config = dict(
    dataset='capsule endoscopy frames (Kvasir-Capsule)',
    translate=0.06,
    head_dim=48,
    parallel_block=False,
    residual_init='none',
    max_steps=7600,
    batch_size=128,
    lr_schedule='cosine',
    warmup_steps=760,
)
Rows from block 2 of a small image classifier, named by matrix and row number. Rows with one number belong to one channel. Each number is 200 + 30 x the weight over its row's rms, rounded and kept within 0 to 999. All counts start at 0.
After each channel's rows are labels from the 100 images, of 14976, where the channel reaches its highest value: "place" is the part of the image that holds the peak. Only what is clearly more common there than usual is listed. The data: capsule endoscopy frames (Kvasir-Capsule). In brackets: how many of the 100.
# convs0: expand pointwise conv (model.blocks.2.convs.0.weight, 256x64x1x1), inputs 0-63
# convs1: depthwise 3x3 conv (model.blocks.2.convs.1.weight, 256x1x3x3, trained with AdamW), a 3x3 kernel
# convs2: project pointwise conv (model.blocks.2.convs.2.weight, 64x256x1x1, transposed), outputs 0-63

convs0.107,169,205,124,234,221,246,205,223,243,210,203,220,197,191,184,224,220,182,185,155,185,165,236,170,280,249,219,215,180,215,169,213,225,183,201,221,224,154,169,203,194,201,213,209,243,191,173,203,222,209,265,217,200,227,203,169,187,189,131,226,192,143,168,171
convs1.107,213,220,219,186,194,196,234,263,242
convs2.107,204,225,211,226,168,158,192,212,215,214,182,237,201,178,219,215,209,204,262,142,234,190,188,274,245,184,195,196,186,201,215,244,216,212,183,204,178,167,248,190,166,255,227,165,156,160,215,201,209,182,204,168,227,246,235,217,217,210,209,193,147,200,161,277
place: middle left (38)

convs0.20,176,215,185,153,184,125,190,194,160,187,248,153,212,181,181,220,185,211,233,193,220,197,182,182,184,226,175,198,190,183,181,202,151,165,210,150,203,200,229,248,124,195,221,166,161,169,154,176,201,184,165,135,259,229,200,165,192,187,224,201,206,235,192,220
convs1.20,157,203,170,157,183,204,148,220,194
convs2.20,220,171,253,164,180,222,153,227,225,164,253,189,150,168,191,181,210,180,238,207,146,230,189,202,222,196,137,145,205,244,219,185,216,172,163,209,213,182,209,198,213,179,141,202,189,177,172,165,249,200,239,180,235,199,174,139,177,199,190,220,223,173,167,177
place: top left (98)

convs0.245,166,235,222,240,223,221,235,175,204,195,186,176,160,195,148,253,177,197,195,186,199,190,242,218,175,168,243,241,207,165,221,125,143,251,175,164,190,158,219,206,226,165,193,168,210,209,190,253,247,203,214,227,207,195,226,215,236,231,237,180,159,224,193,216
convs1.245,157,152,166,187,205,202,169,169,175
convs2.245,220,207,165,138,156,232,195,202,177,185,118,192,175,244,198,173,222,199,183,196,201,197,198,166,237,191,195,240,222,166,210,170,269,194,181,257,210,197,177,156,231,146,217,180,207,197,162,247,276,207,200,208,202,150,192,194,212,181,200,219,169,220,184,222
place: bottom centre (28)

convs0.16,177,190,214,197,239,198,179,204,243,175,171,208,136,224,206,241,168,266,201,225,236,243,208,188,150,164,231,169,155,209,193,146,204,207,192,173,186,226,239,165,169,192,245,241,216,219,257,183,210,208,197,162,179,167,220,255,238,192,189,189,208,226,173,244
convs1.16,181,218,222,180,153,221,163,160,169
convs2.16,130,178,211,166,217,230,211,249,249,236,170,261,187,220,254,194,182,237,214,151,224,169,155,229,205,183,232,176,165,214,192,186,160,198,222,180,213,214,243,193,200,240,239,162,224,210,183,217,206,184,192,183,156,198,198,225,187,160,183,218,204,265,219,248
place: top right (81)

convs0.46,235,149,227,242,238,207,224,234,229,217,187,164,210,259,189,207,228,269,168,222,217,218,186,173,211,177,258,197,126,215,187,241,206,171,194,165,224,166,183,158,189,263,158,157,208,228,213,155,245,192,185,210,196,200,230,214,185,184,217,196,205,216,193,209
convs1.46,209,173,184,233,198,176,268,226,205
convs2.46,187,201,185,202,202,205,203,229,205,213,232,153,203,142,226,209,214,203,199,149,226,181,191,136,201,242,212,186,213,198,244,195,164,174,190,219,235,131,185,175,236,250,218,141,233,175,174,156,180,224,219,217,157,227,205,154,185,190,189,209,174,240,261,149
place: middle right (33)

convs0.186,226,138,199,169,144,185,199,191,228,212,232,211,206,192,220,228,197,217,202,225,265,178,137,145,191,210,221,136,211,152,183,210,191,215,165,241,229,195,223,196,215,232,209,245,234,238,173,201,200,183,164,156,196,191,151,199,222,210,217,223,208,257,220,149
convs1.186,172,187,223,150,228,228,235,164,194
convs2.186,184,166,260,176,194,237,190,176,187,236,222,256,186,183,202,178,151,206,193,221,190,214,216,258,201,237,207,221,157,192,209,256,166,216,251,128,219,191,204,233,190,176,189,190,257,239,209,167,228,193,203,215,154,205,207,203,190,221,222,195,285,193,192,226
place: top left (28)

convs0.249,250,189,175,193,239,197,208,186,208,250,189,218,146,199,173,173,240,265,231,245,213,205,218,170,240,214,205,177,216,219,228,168,215,210,191,195,203,202,247,214,233,151,182,161,194,248,188,182,225,174,176,246,209,257,244,171,230,163,227,244,238,209,242,225
convs1.249,194,219,203,199,251,267,176,207,201
convs2.249,174,173,205,189,203,148,226,240,232,206,189,179,127,208,181,227,184,182,153,218,213,169,244,213,185,156,193,179,169,184,216,213,215,247,239,220,234,231,230,154,164,193,215,198,187,248,227,226,247,178,213,201,194,174,179,176,196,156,234,254,252,157,172,239
place: bottom left (27)

convs0.235,169,174,242,237,194,188,214,141,205,155,166,221,175,216,246,123,231,240,197,199,240,192,182,163,222,220,251,243,220,220,192,186,164,226,177,192,165,201,198,221,203,258,167,181,213,174,205,205,184,247,167,194,255,181,174,196,231,226,208,167,176,170,206,246
convs1.235,195,200,188,252,248,189,197,252,210
convs2.235,212,202,211,152,194,187,202,192,198,183,152,165,175,208,205,250,198,227,195,196,172,248,190,219,256,176,214,170,177,172,205,231,191,182,207,265,265,157,234,213,159,206,200,147,223,214,232,165,194,180,157,229,150,192,175,180,226,186,262,228,177,179,167,150
place: bottom centre (32)

convs0.31,220,201,190,164,197,135,192,245,175,201,164,231,221,205,197,149,181,187,164,195,176,203,276,192,246,185,195,208,216,239,189,219,199,246,196,201,190,208,218,202,226,120,227,216,198,178,161,186,196,245,205,215,190,255,211,200,190,235,242,287,176,204,173,196
convs1.31,210,223,189,257,220,152,210,228,177
convs2.31,169,212,211,255,163,209,171,221,262,199,228,161,199,183,212,174,185,154,228,205,219,202,236,233,198,193,213,226,226,182,200,204,172,226,154,227,198,208,241,222,160,226,191,206,223,188,157,206,203,265,248,235,164,251,118,208,161,200,184,162,243,191,218,204
place: middle left (39)

convs0.97,223,207,185,217,222,164,208,216,190,191,202,155,225,148,242,193,248,163,187,190,200,164,176,226,212,153,190,162,206,183,158,290,225,233,158,187,164,204,171,202,171,159,178,189,200,154,161,214,251,150,212,199,195,224,211,162,258,208,200,177,236,188,218,214
convs1.97,185,168,176,246,240,237,225,220,213
convs2.97,170,164,194,124,189,194,216,184,153,189,207,233,176,212,127,269,238,207,137,211,215,164,195,194,176,184,231,130,164,239,189,183,200,225,189,230,215,177,190,228,187,184,199,217,151,242,174,247,185,226,185,179,189,240,201,196,187,185,231,185,197,221,197,163
place: top centre (28); top left (27)

convs0.91,225,190,233,204,178,182,216,233,194,189,224,208,228,198,227,219,245,175,171,236,154,167,127,256,205,139,148,145,244,212,196,182,173,201,150,208,167,202,201,180,220,188,226,221,169,172,180,197,155,230,212,157,204,185,181,166,191,199,183,194,193,144,210,139
convs1.91,229,231,263,187,191,236,177,183,193
convs2.91,213,181,242,215,223,172,201,216,231,158,225,210,185,191,225,216,164,159,162,224,247,120,196,172,161,159,218,166,207,176,213,254,192,198,241,238,160,164,224,213,152,214,141,146,206,202,213,196,220,212,251,238,187,220,230,224,192,196,219,222,235,219,231,213
place: bottom centre (37)

convs0.82,174,179,187,218,174,139,199,188,207,200,226,172,194,187,209,245,188,208,184,208,163,227,185,139,209,230,182,170,175,158,230,244,187,258,260,168,154,226,210,189,203,173,204,197,201,212,195,199,225,237,272,212,233,195,261,240,138,222,199,222,200,247,229,204
convs1.82,194,200,175,230,210,189,248,261,216
convs2.82,213,227,221,153,188,244,215,173,269,192,234,170,169,181,175,261,202,177,211,214,218,222,165,198,161,166,194,233,272,207,238,180,164,195,160,210,259,210,220,217,177,169,222,191,185,200,204,213,176,199,185,247,218,265,164,206,200,206,201,163,259,212,176,182
place: top right (47)

convs0.190,195,242,216,203,215,165,208,165,155,240,221,197,140,202,230,172,212,157,189,202,252,151,152,276,213,186,166,179,191,215,157,222,195,203,207,202,140,172,163,215,217,220,218,252,221,215,194,199,211,213,147,205,220,180,173,231,153,214,199,216,247,182,221,160
convs1.190,197,200,176,217,191,209,129,162,175
convs2.190,217,155,227,203,205,201,179,186,158,185,224,216,182,218,150,176,268,238,162,137,202,124,236,164,218,196,227,191,205,246,233,206,241,170,212,198,156,188,161,175,171,209,201,184,192,229,240,164,217,155,197,198,156,213,223,193,203,223,210,231,151,202,197,156
place: top left (74)

convs0.11,201,248,206,220,227,198,227,222,206,166,274,189,209,198,276,166,225,206,201,215,245,213,208,179,208,222,222,196,164,223,219,173,240,228,148,241,166,237,246,189,219,188,195,183,189,240,226,179,249,173,208,165,173,239,174,213,214,174,138,200,260,204,174,208
convs1.11,155,187,161,187,188,164,236,173,172
convs2.11,190,245,205,234,230,244,154,222,202,197,181,179,204,173,243,254,233,189,214,237,181,190,217,161,250,232,229,224,189,220,177,222,128,250,216,173,229,220,197,159,228,198,147,156,168,259,226,206,185,180,205,197,166,198,220,155,187,227,218,206,194,187,256,196
place: middle left (41); bottom left (36)

convs0.21,205,201,173,222,198,173,228,265,167,166,211,205,246,203,166,188,199,219,255,223,177,232,206,175,178,213,173,240,242,252,182,181,198,164,245,212,217,198,224,228,192,216,188,264,180,191,221,189,171,177,238,211,283,198,202,192,206,153,240,241,180,256,179,221
convs1.21,197,200,222,169,143,198,210,145,185
convs2.21,226,221,189,192,242,158,145,223,285,201,225,183,213,208,212,210,230,160,199,185,150,197,206,147,240,155,160,216,167,168,181,184,229,182,189,154,195,197,196,179,161,161,156,148,163,205,229,203,211,174,179,166,194,237,246,207,199,186,210,174,161,217,211,241
place: bottom left (62)

convs0.99,199,203,179,183,205,122,125,156,210,181,165,194,205,242,226,201,248,206,157,158,180,182,194,181,207,224,235,207,172,191,187,186,221,165,194,182,221,209,198,214,186,213,139,181,227,241,187,221,137,251,223,194,218,247,222,257,215,147,232,220,223,193,195,202
convs1.99,175,165,185,210,189,220,222,260,236
convs2.99,214,249,188,214,200,211,201,166,217,226,162,207,224,213,141,196,202,179,180,206,210,182,225,201,238,247,137,155,199,150,236,209,200,156,171,226,193,231,249,195,215,262,185,224,179,250,188,208,203,178,247,230,224,198,240,239,231,254,179,163,211,177,248,217
place: bottom centre (35); top centre (28)

convs0.106,217,244,166,189,180,190,192,300,231,176,177,185,170,201,217,222,179,232,201,209,229,216,158,173,243,211,210,165,177,149,184,191,254,158,196,203,218,232,186,203,152,210,207,240,239,208,218,221,162,244,219,214,216,167,166,157,213,192,247,195,222,229,252,218
convs1.106,177,209,212,214,206,232,259,246,224
convs2.106,224,208,244,191,224,179,201,216,124,272,232,240,216,219,232,158,231,205,175,232,218,169,200,182,168,221,177,213,161,168,206,232,137,242,216,176,166,179,182,189,211,191,186,184,206,176,186,181,213,170,205,242,220,212,214,175,234,239,221,180,175,265,168,149
place: top centre (51); top right (28)

convs0.67,191,183,151,199,132,192,138,185,199,215,212,152,201,172,185,214,250,211,168,192,258,225,174,212,151,204,159,204,147,257,199,156,242,191,196,200,222,214,227,252,265,210,155,194,196,220,192,235,198,220,153,210,222,229,180,186,199,184,185,227,197,210,173,226
convs1.67,171,170,185,144,166,182,179,189,169
convs2.67,210,181,192,157,239,155,186,200,171,185,212,158,218,236,201,168,180,189,162,166,175,188,155,226,146,156,199,205,196,228,232,204,210,222,147,232,174,161,218,185,184,196,169,224,214,159,208,183,268,209,272,216,179,247,243,153,191,197,171,167,197,190,212,246
place: centre (35)

convs0.3,120,203,198,235,245,172,186,189,208,160,215,210,136,164,179,189,235,191,201,219,144,150,180,213,171,273,204,186,221,243,234,174,152,216,159,196,248,232,201,194,165,181,178,172,194,193,164,227,213,189,145,220,234,221,213,201,194,177,179,225,178,208,190,198
convs1.3,160,169,197,158,173,147,195,189,187
convs2.3,191,165,206,226,161,177,156,196,219,192,262,177,235,188,181,206,217,253,216,236,226,176,189,193,169,184,182,147,174,204,188,197,179,235,180,193,205,145,192,204,219,185,144,175,202,216,177,208,223,172,140,214,235,147,190,225,250,130,230,228,207,232,248,168
place: centre (32)

convs0.12,151,187,183,234,237,160,233,170,234,257,195,179,221,172,222,170,268,216,260,212,176,210,167,169,239,155,175,181,161,191,209,233,245,202,227,176,194,121,218,163,188,177,194,202,231,204,159,242,225,221,170,232,197,202,188,174,198,197,217,191,160,216,197,191
convs1.12,198,240,201,234,263,221,186,224,214
convs2.12,213,263,259,215,155,166,189,234,230,183,124,174,154,223,176,206,204,175,213,234,218,231,197,165,251,234,215,243,215,219,272,173,166,186,189,164,205,250,226,204,217,205,223,198,236,181,171,195,232,214,211,182,202,183,198,237,198,213,235,179,248,190,210,225
place: middle left (34)

convs0.124,225,194,297,238,170,195,194,188,158,177,209,222,230,245,212,178,203,213,193,200,151,168,173,221,232,250,190,239,219,248,182,169,248,201,218,170,251,178,164,213,156,228,207,204,190,232,247,148,247,194,216,207,195,248,216,184,171,219,197,202,213,179,196,176
convs1.124,216,210,183,192,176,167,209,155,140
convs2.124,166,201,214,213,167,220,194,218,246,205,234,190,232,214,144,154,193,243,194,172,188,203,197,186,149,181,113,218,224,231,221,159,206,186,199,221,249,227,228,246,182,208,195,175,211,245,204,204,237,185,162,232,171,217,248,165,162,243,231,199,237,171,173,170
place: centre (37)

convs0.151,215,217,203,193,156,224,189,256,182,172,230,199,209,193,204,233,191,149,226,212,182,172,157,169,195,132,197,244,218,172,260,212,263,227,197,250,168,178,232,209,180,193,180,181,170,262,192,216,187,210,165,255,220,214,210,175,152,189,200,152,203,169,239,192
convs1.151,218,230,214,215,189,250,212,230,253
convs2.151,146,246,258,177,183,216,213,215,164,192,256,216,197,237,197,174,158,223,213,200,219,196,185,171,194,215,228,212,247,163,212,211,244,224,188,212,215,209,249,177,116,229,212,222,216,201,208,188,114,254,215,219,220,192,227,231,213,195,174,226,160,179,201,198
place: centre (32)

convs0.114,222,224,171,167,182,187,203,174,174,181,203,217,198,246,227,238,190,191,193,201,220,126,164,229,216,202,157,138,161,249,190,201,184,184,233,190,164,193,236,224,182,191,178,199,221,238,196,178,136,222,182,151,183,217,197,213,225,166,191,274,226,237,185,140
convs1.114,160,182,141,173,174,175,200,177,186
convs2.114,131,237,166,197,253,158,236,218,184,260,240,147,195,237,201,154,200,165,201,206,202,209,223,214,151,232,212,224,207,162,153,208,227,187,209,201,178,201,242,168,150,221,207,186,157,185,183,149,220,193,183,227,236,196,169,182,213,223,227,185,207,218,157,243
place: centre (40)

convs0.74,211,219,229,192,233,178,200,192,239,247,192,206,247,229,241,195,229,215,170,230,181,215,186,198,186,193,125,216,140,162,180,147,198,174,261,234,202,206,197,190,137,196,218,200,179,211,132,222,221,229,217,231,190,167,218,187,200,172,163,187,176,213,260,237
convs1.74,175,169,223,146,207,242,170,182,209
convs2.74,178,195,166,151,234,187,219,200,179,174,227,186,158,148,232,196,234,206,205,236,168,234,219,225,183,143,242,204,140,229,202,174,232,221,198,185,237,245,224,207,233,220,229,196,216,166,245,173,163,186,198,228,169,144,180,143,222,225,139,220,211,202,173,197
place: middle right (33); bottom right (27)

convs0.90,173,263,215,216,178,238,167,224,192,112,181,203,214,206,166,209,215,184,158,173,158,200,232,248,193,193,249,214,193,204,159,215,161,214,169,213,210,182,202,212,247,203,205,134,198,200,225,222,215,202,209,167,166,173,186,158,226,248,162,156,150,223,209,223
convs1.90,155,179,163,192,183,159,238,220,180
convs2.90,140,164,201,175,201,116,187,160,218,197,249,222,206,236,224,254,207,225,171,162,204,213,189,168,259,155,163,225,203,172,145,189,225,263,183,200,185,210,251,203,159,195,189,211,208,208,215,200,188,204,164,211,200,191,194,210,184,180,154,206,150,220,244,196
place: top right (57)

convs0.119,223,144,199,192,129,176,216,216,188,206,181,186,213,192,259,177,243,234,191,237,132,193,255,180,173,151,226,241,200,196,203,255,234,245,218,197,224,200,142,201,215,158,184,236,205,205,161,213,198,185,210,191,227,164,245,204,210,199,223,178,218,201,157,233
convs1.119,165,200,237,177,210,246,155,201,228
convs2.119,176,209,229,213,245,177,198,184,179,188,239,281,209,204,155,192,178,161,198,198,143,223,220,248,195,196,200,244,202,169,211,223,225,237,136,256,193,203,179,173,217,260,169,131,232,240,189,203,196,175,202,231,205,223,204,188,218,213,142,200,210,182,183,177
place: middle left (33)

convs0.138,235,162,251,201,196,197,219,177,209,171,163,272,199,252,207,187,191,175,146,196,216,194,189,245,206,218,206,241,233,216,187,151,224,191,199,217,190,194,265,212,145,203,119,154,222,177,206,172,233,157,226,203,204,203,224,203,246,219,192,160,188,207,165,196
convs1.138,225,276,220,178,205,203,189,180,185
convs2.138,215,176,133,262,213,212,206,221,184,179,227,221,254,218,245,142,202,190,226,179,236,237,212,232,209,222,227,213,245,182,228,197,234,126,180,216,168,182,161,191,195,208,173,210,213,245,186,194,207,159,205,189,142,199,157,228,185,160,218,191,209,201,259,180
place: bottom left (57)

convs0.252,198,188,172,262,193,178,204,228,118,149,223,209,209,209,212,229,191,250,224,230,230,204,183,164,193,193,189,183,223,180,187,202,226,149,156,212,202,196,212,219,217,208,203,146,201,165,220,224,239,166,226,271,234,189,268,233,200,244,225,207,220,191,157,175
convs1.252,182,233,240,182,242,248,178,213,210
convs2.252,213,175,201,173,192,209,165,205,212,164,186,197,195,234,214,220,146,202,198,281,205,243,210,187,185,196,178,207,193,150,203,182,224,192,257,207,218,171,208,147,193,193,211,138,229,188,209,158,180,233,227,244,156,238,169,231,192,167,166,231,216,231,280,174
place: top right (25)

convs0.207,226,188,257,247,243,162,155,207,258,227,189,166,221,186,158,244,183,168,196,230,244,216,192,190,192,197,179,234,240,209,232,218,196,213,208,226,176,173,239,191,260,224,167,238,166,234,178,188,184,201,215,227,236,212,205,150,160,180,168,244,211,199,198,255
convs1.207,247,247,224,210,252,206,199,209,212
convs2.207,200,161,202,136,195,191,188,215,192,195,206,132,218,230,236,133,213,216,226,202,204,196,184,193,207,165,279,207,215,158,175,189,171,243,246,183,231,228,186,201,189,236,188,228,157,216,216,226,169,192,191,208,187,189,247,161,179,181,247,179,163,265,233,183
place: centre (40)

convs0.127,173,175,255,259,268,215,217,203,172,206,198,180,165,216,193,182,217,178,163,199,196,186,185,255,276,223,149,233,197,239,142,228,209,225,192,224,227,204,180,241,194,143,227,199,195,231,213,222,140,224,161,214,214,163,207,216,220,232,190,207,216,194,227,204
convs1.127,208,237,184,220,245,239,174,169,170
convs2.127,208,141,214,112,160,250,226,187,191,193,160,186,190,165,187,224,165,191,154,192,240,201,237,179,203,210,186,166,236,240,230,209,230,191,115,170,193,230,212,197,180,183,239,210,215,237,181,211,199,157,211,198,171,202,171,230,158,190,195,179,211,197,151,171
place: top left (51); bottom left (30)

convs0.211,201,149,199,206,155,244,175,171,235,231,179,155,239,213,165,227,164,222,259,171,179,197,233,189,209,167,170,231,188,247,211,188,188,255,187,193,222,177,251,184,213,230,203,161,159,169,156,236,233,220,253,224,210,179,231,213,175,240,163,241,191,195,216,210
convs1.211,181,183,194,224,226,206,262,246,187
convs2.211,197,258,236,205,241,189,242,186,189,181,188,213,206,163,211,156,153,179,198,207,235,171,148,187,215,172,172,217,170,159,197,168,188,175,166,231,216,235,172,221,159,208,238,241,199,143,229,192,177,224,240,195,110,241,208,238,224,203,201,190,224,226,167,204
place: middle left (40)

convs0.43,185,230,169,214,214,149,225,198,238,203,118,175,209,189,204,257,177,182,251,225,203,221,200,226,186,193,192,239,186,187,209,150,202,182,248,160,186,180,170,248,186,206,200,231,230,189,242,192,198,215,261,247,256,201,241,138,227,217,198,186,229,185,206,225
convs1.43,208,266,234,211,245,200,188,213,192
convs2.43,215,224,172,235,198,168,223,185,193,206,191,185,144,262,141,167,202,270,193,141,188,208,226,188,230,204,221,183,183,204,187,199,159,161,237,206,181,231,159,187,233,205,211,193,200,198,203,183,220,223,161,216,197,130,179,286,225,208,245,192,190,202,162,217
place: bottom right (33); middle right (31)

convs0.247,184,221,144,204,187,200,199,282,222,176,236,142,167,257,166,140,199,220,223,211,200,207,202,211,185,165,215,182,189,172,217,200,165,195,168,194,200,194,200,201,169,178,213,248,268,162,244,185,171,199,242,218,252,204,228,174,207,240,190,201,220,232,249,213
convs1.247,180,202,196,247,184,170,265,190,196
convs2.247,175,212,220,157,175,141,218,259,217,216,218,205,185,245,198,202,209,163,266,158,239,216,193,188,207,243,180,165,184,136,217,202,179,240,205,238,154,198,165,202,208,160,215,254,233,237,224,211,196,176,252,210,208,137,178,199,209,182,188,207,222,209,226,165
place: bottom left (60)

convs0.157,233,138,242,192,227,179,207,188,155,215,228,217,172,190,182,189,154,192,208,162,186,211,187,234,239,226,170,194,194,159,185,169,237,108,234,167,191,198,189,185,190,205,216,212,186,168,184,214,189,174,209,188,184,138,256,170,249,241,185,162,223,199,250,225
convs1.157,198,204,265,209,191,247,180,185,229
convs2.157,173,207,217,211,224,188,256,249,146,167,194,213,191,184,221,210,209,204,176,164,193,168,202,224,239,239,200,204,203,194,176,224,232,166,167,224,191,208,187,185,266,231,231,174,239,186,218,225,213,201,205,184,150,162,153,183,184,251,245,224,260,210,191,116
place: bottom right (63)