Rows from block 8, named by matrix and row number. Each number is 128 + 24 x the weight over the matrix's rms, rounded and kept within 0 to 255. All counts start at 0. Numbers have three digits each.
# fc1: squeeze-excite reduce (model.blocks.8.se.fc1.weight, 32x512), inputs 384-511
fc1.0:142129129157135126128114138139104120119137132185109107170113094120144134113115143088123132139140145109128089133161095157153101134152119170090101144119121131118121168115141152130142158125121109110128126118130118157122124145084108113141180178118106185115149148133144136098163142173131115153134169195170109131155141126131130135133106157116118112137097119168149142148129083070122145123137
fc1.1:119127118116129107130140078104143123137134101120101133122122121176147119141149157104177130170131093122095136143112113099135098108173153124146137117120115116117121137107151111105123119103183124164088127139074106154104131136135147129112161121111146141140128118160157151119122096102134090125117150101129124108123126123102141145094131144188144101144145146127132123132148092140087105124120
fc1.2:152164117131108136160123166141152173180138118088094155086099145119129147147122138081086130100141114118090096125112129127155118113115152110118126135145144171141098158150089101119099161113130125146129208117128155154139147154130157185125110053135130131191128138111172142129116130150148136134127108138127153096141093117158124163156117174095143120126138132143096109108156136113138101129127
fc1.3:142102127158161188127106130127119130093096128130116137159126099133093096133099118098104137096160150118142097091127159128158093112084067137171121166098153134143101114126116147090174121123138155143130137204093120134147140116143131129144152114115110095134098111094118120122181142136123083120147156107104147110122153098126131101119106131120091187108118075134096137147137127134125144103137
fc1.4:126128155114148146115146126130120143142092173120142134104096094072114098118156084137123138114150126144145126163115127128081170141158133120131135127124137182120144141117117139138138118113131112156175122117101109129163112127133083117111169137154139133161136167113102151121117127132076175156134111127162132131113154091092167127160140120127121154130112094140157158119121110092129143128163
fc1.5:155113140100106136120140103118087130115114083111154172126130162120128103119130124179108106130147104138099127143142133089122140136144119120153104157108121126090123099155165106101153152139079133119129164120172157131150124117114188117114130138125111106094104095099108130125200143148142118111145107150118131096138138145112138143100129138189100055129156132121119097136123165131121139158079
fc1.6:134136114076104094104139157137179161109106108133153120112161120098128115115142136126093132132119142112146117130126129132129186124172139089149118151140122129122141139107104139135120156155119131099110076109138128125112085123145153120122133135116132118120119167120134126128153124121108131118135130098129137139124122123111133141128132127155104128137116155122110141118122095104148139150122
fc1.7:117107125141115139130150159118122135141114142141142194198143172162118134100108102117173120150071128134135131160091108182137159165105114181146094118156140096097149136139135116107148148175129083121081108113161134122135155120167117115131171163140088112132106135159142130145152114089170128138137125137113148137119123123087139076122147111123130173147138145069194136117118138123114143136139
fc1.8:110116101131109138098105085096134135125124137153118135148142085150126103139109134151148119126131120124131126154129163125075164114132133152102153106140140089105118108128133161114107104125099105096144134147164111126130148116121151123096112148168126147117116139135129124125133136158121118157120134097106138122138136123107124146103123154150134157095122132114103126109125147149131143105146
fc1.9:149105145141091118132096116169140129131111147125139155140139100149131140131136156111086133203167116139131143120089143151087150156166121106115131116116127107083159103115160125141096134127151127146101138177075100152108199093099109145145125179126145166119107141135095114124114167152133172110111122127093143145123095118119148124142122141210129098123081090161122142138120113118126147153136
fc1.10:143122115129095119159124140137113151150108093122101142145144118117126143114128161110112122179099138160151156140149149155120152153116128115099174106150089125113143126100105103118093160137144137115162094116137099125128126095150125149110155148124131141077123153151145138108147090146161176124183111136173156105139106112151117122160150112155128179106108105153096121092159123125150100120103
fc1.11:152188109162134160120110134118125195115192130115098186090126099089136134135068089132123126123146076122144108099143121133128132133100123096097133095149110088109129117140207155115141122106138142118165131139090128126156224143134138139133114117118131134115142107133126138126093146102232117135103104107161114136085145123179132150125108125064107161104101158150127119140127117148118125119108
fc1.12:171118135116138141135100125119131099136100154169118126159135152124131159132118153129148150117172112114097155122138120132123134112147134084099105132104094097120168171194198173116140122124124136125129114116156102158109132147149117133096131114164125130156134115084178130137118162133206151130138078175102129104118139165129117168113125119136169151115101132120094137090164159119150118129092
fc1.13:148136123109113100108117164163165180119142117162118115081142133147097130123107126143114151118086128162118130125122122111151162109130087154102121156147137128151117163138109119088171158134133108131162162130103127086127088114124137124165148155150091096095117143196148109126199165098156113104132190158120148145137135112113155097077124110160137121086096133086138112178153133082127114148147
fc1.14:145122133132144126104133123101137126132127101120184099139139081109099136163127084163128144088080157122117159133103156147108106138134128151125137108128157121156140113116125193148134097153126171117173148081183119097117114163081111127172142121092114120142126142138188126144135151168114154146135146103119135111150096126088131124142098112098175141140123136110133119151113072172116146106138
fc1.15:110171149218150118092096131122135102084149153137161111175108154105144169116082251144143140151104114143165129128133116149090107133102095168102122094148149139123137131169155131140181149120111111134136075133122124120127152100113157124134103129105118102115096122110075108090119157170097122120120153139109117134085144137139114159085163126121102087114123159151155138156142076138134153114123
fc1.16:137152120128152164133117153127152128135141129087147133147140095127137110131122166116137108107127149111181102118104105136108104121163118133146143130146136139108104129133137137153144113125135077135163129183132127120128102145109129116129140100100127117147131154134164121140131126128142096114152093121123139098143138142149179111089157129117104129131130169106075125138172175171103113124133
fc1.17:137161144126139152072135136147100116130130131123102123161109132164137125149154129131143164123088147135148132136163152100199098132136122129115133158130110130121102161135114178103149153109132135119143107125113124102154164121130069127139116176116136126093158142096242164136116130098197136115102153126135113118167121137116066110129099124109142083138125149155063138117132116054135172134143
fc1.18:144097112135141158155133105101133103165127115147089115123111168130106125126142105149093122166154169152126119108171140062166124125149145117102118084114065083145105104134140068120148133103120088144114119134136085161142120144160126128143125168149149108123123110144099126118157157167171126165172149106147135131123145114143162129139154146130132081137163150126177133124143128106151162172133
fc1.19:124125089127125111121097156165104123076148131148092139142136127095105110090125059108137125142140076114116131157091153132177158169094114098136125085141109144120113098115123172123132149106129135138095137192202111181119185097152144103127104116146091146127122160142128130110063117100151163135100104161139154144130121131109190131154099112122142144106068122116124161166154136143115110160108
fc1.20:161129125166134117126102090121105066124156120103153107086170132130153130125124141136128128099130148130109158127134167101123105111136163145108107115127123103119137124203132156125130115094121146141118216114160131136103173124104112108112113173146135131119112130127099121135159090112201138148165140076117101095144173142124143152128144107104158136128170091144113141133134123049100116122107
fc1.21:127161111074144106163117154166089091115133151142168102135170214120114097158140114170086148151103103106156113101109166094109110133137112159163164158137131168142141060117132119106104155119152128090096112148163118189128092107135131093108135119123128139123149104145135129122156163139148137121116125105111123121109099085153128139181150097177108146149192119115139166069141146141099129091111
fc1.22:139116105138117096138133092109096098102131166113111115111112172114137129107125089152130137140105141103104129130170135102147092131139116114147157127121108161102172096158144183111139158146132130158124113122188131122123137158138138083082132142120141141110152088090086138099128116136128142134158139078121119135118116098144184126131114099161134145133105128093097111124128145144142113112132
fc1.23:158133136091096104166116143126128121134134125093122119157113130117131141135132142129131132133134154158102164100156155150126120129140115121104139126123103115127149149155145106124135122135178167107106089186167135133122147168152131128088132177134112118123134136164122109130121142105142135121055125032100120118137196148135133099153112165110126088110113116155145158108123139126106140122138
fc1.24:180126131106101084144146148139118107146129150116136129106116091150169113088100138161132145098154127109072113132106144154101133140141120121147141152122143132178138099112143151150164108120095121152126126145156103125139153131114108081128153160110101137134147134114088134116169144150156120084139135121120127157115127122085157115128132102170108142157116136093106140154089153135126155136153
fc1.25:150132119131115090102139086172123146120096142079124143112095135132124151107123163096130155113140114159141081130141140143101139118143107121132108095128131150111119122120150136149163125121164123135125145118100155135137088079124138110103174169129116105119143131169105149099164101116103126130096126135118130098129105161124136135125128131188111157128092151166108150145144126113163180121101
fc1.26:184133151101166098140136157152177127123164171118129142166124172119131137094125117166109093119147138143125119146107151116134122138159145112135131138115125115150086099137176079156133148150104130113140126148183123147104106134145098098151139080141145102160105093125174102162127144147159128145126147165113101149100161110139108109154184085154101092099129106133131103129133123123120075122129
fc1.27:115147077111112116092109141144156162166114172097140094123115183138127118131124131149152105182129148166104117165164147110133148144118133125152143136137129084088098121174100122104156090107153101094149096145112120104132116100163060123137116098122157166109128119089107094079133084123154141129100135117171120135106109130120167118123134111138168120118163133155128164119102121141113174111135
fc1.28:104124172184120091137162131152138153121123121161169127145119153156130104144084134161105140090142152145123129152104105146095133122108140109132116119130119098119100164128098122115119149099175150063147092140082141148148113114131139187157129188135131110148127113084111115131121108150134143116124143110118130097165143151120144139080122122131151168145131087125142121158135124111121141165197
fc1.29:137092116110154126120122112148137148115122126119068089121113127130143122127144084136136132148172130130107135168106157124113116112135120112113164118120121113119165113105128149138147123100125132134136111060103130121105147136119092172196141101143114122132117159132137121142121143134111136137143160175106138134136160108136129097109143126141122155110115139144165138106139134154091135152123
fc1.30:135146118141126181113111167135168109151152117134153111116131134102098142124083084161153085179143132122167121128129076132070077130179121164119129136132131131120176117142163097086165114133128117137153140137198153121109153129073150104117130152135142139149136157124148109164104121115171131142100153129118159114095099132102124145100141089106127139097146094110139098128165125136150137151141
fc1.31:139122161159166125135134138120102128130137142140106096131127136141106118125151157149180142121115105140101120091099128128127127132143135150131132137127135120118112117127168136121154130109134112087121119099150131131114172102141150125130145173132131105212094144136098144127149130101136104158142129124153118125107096136135131120118127112098130128128116108110099148096124148158133106129136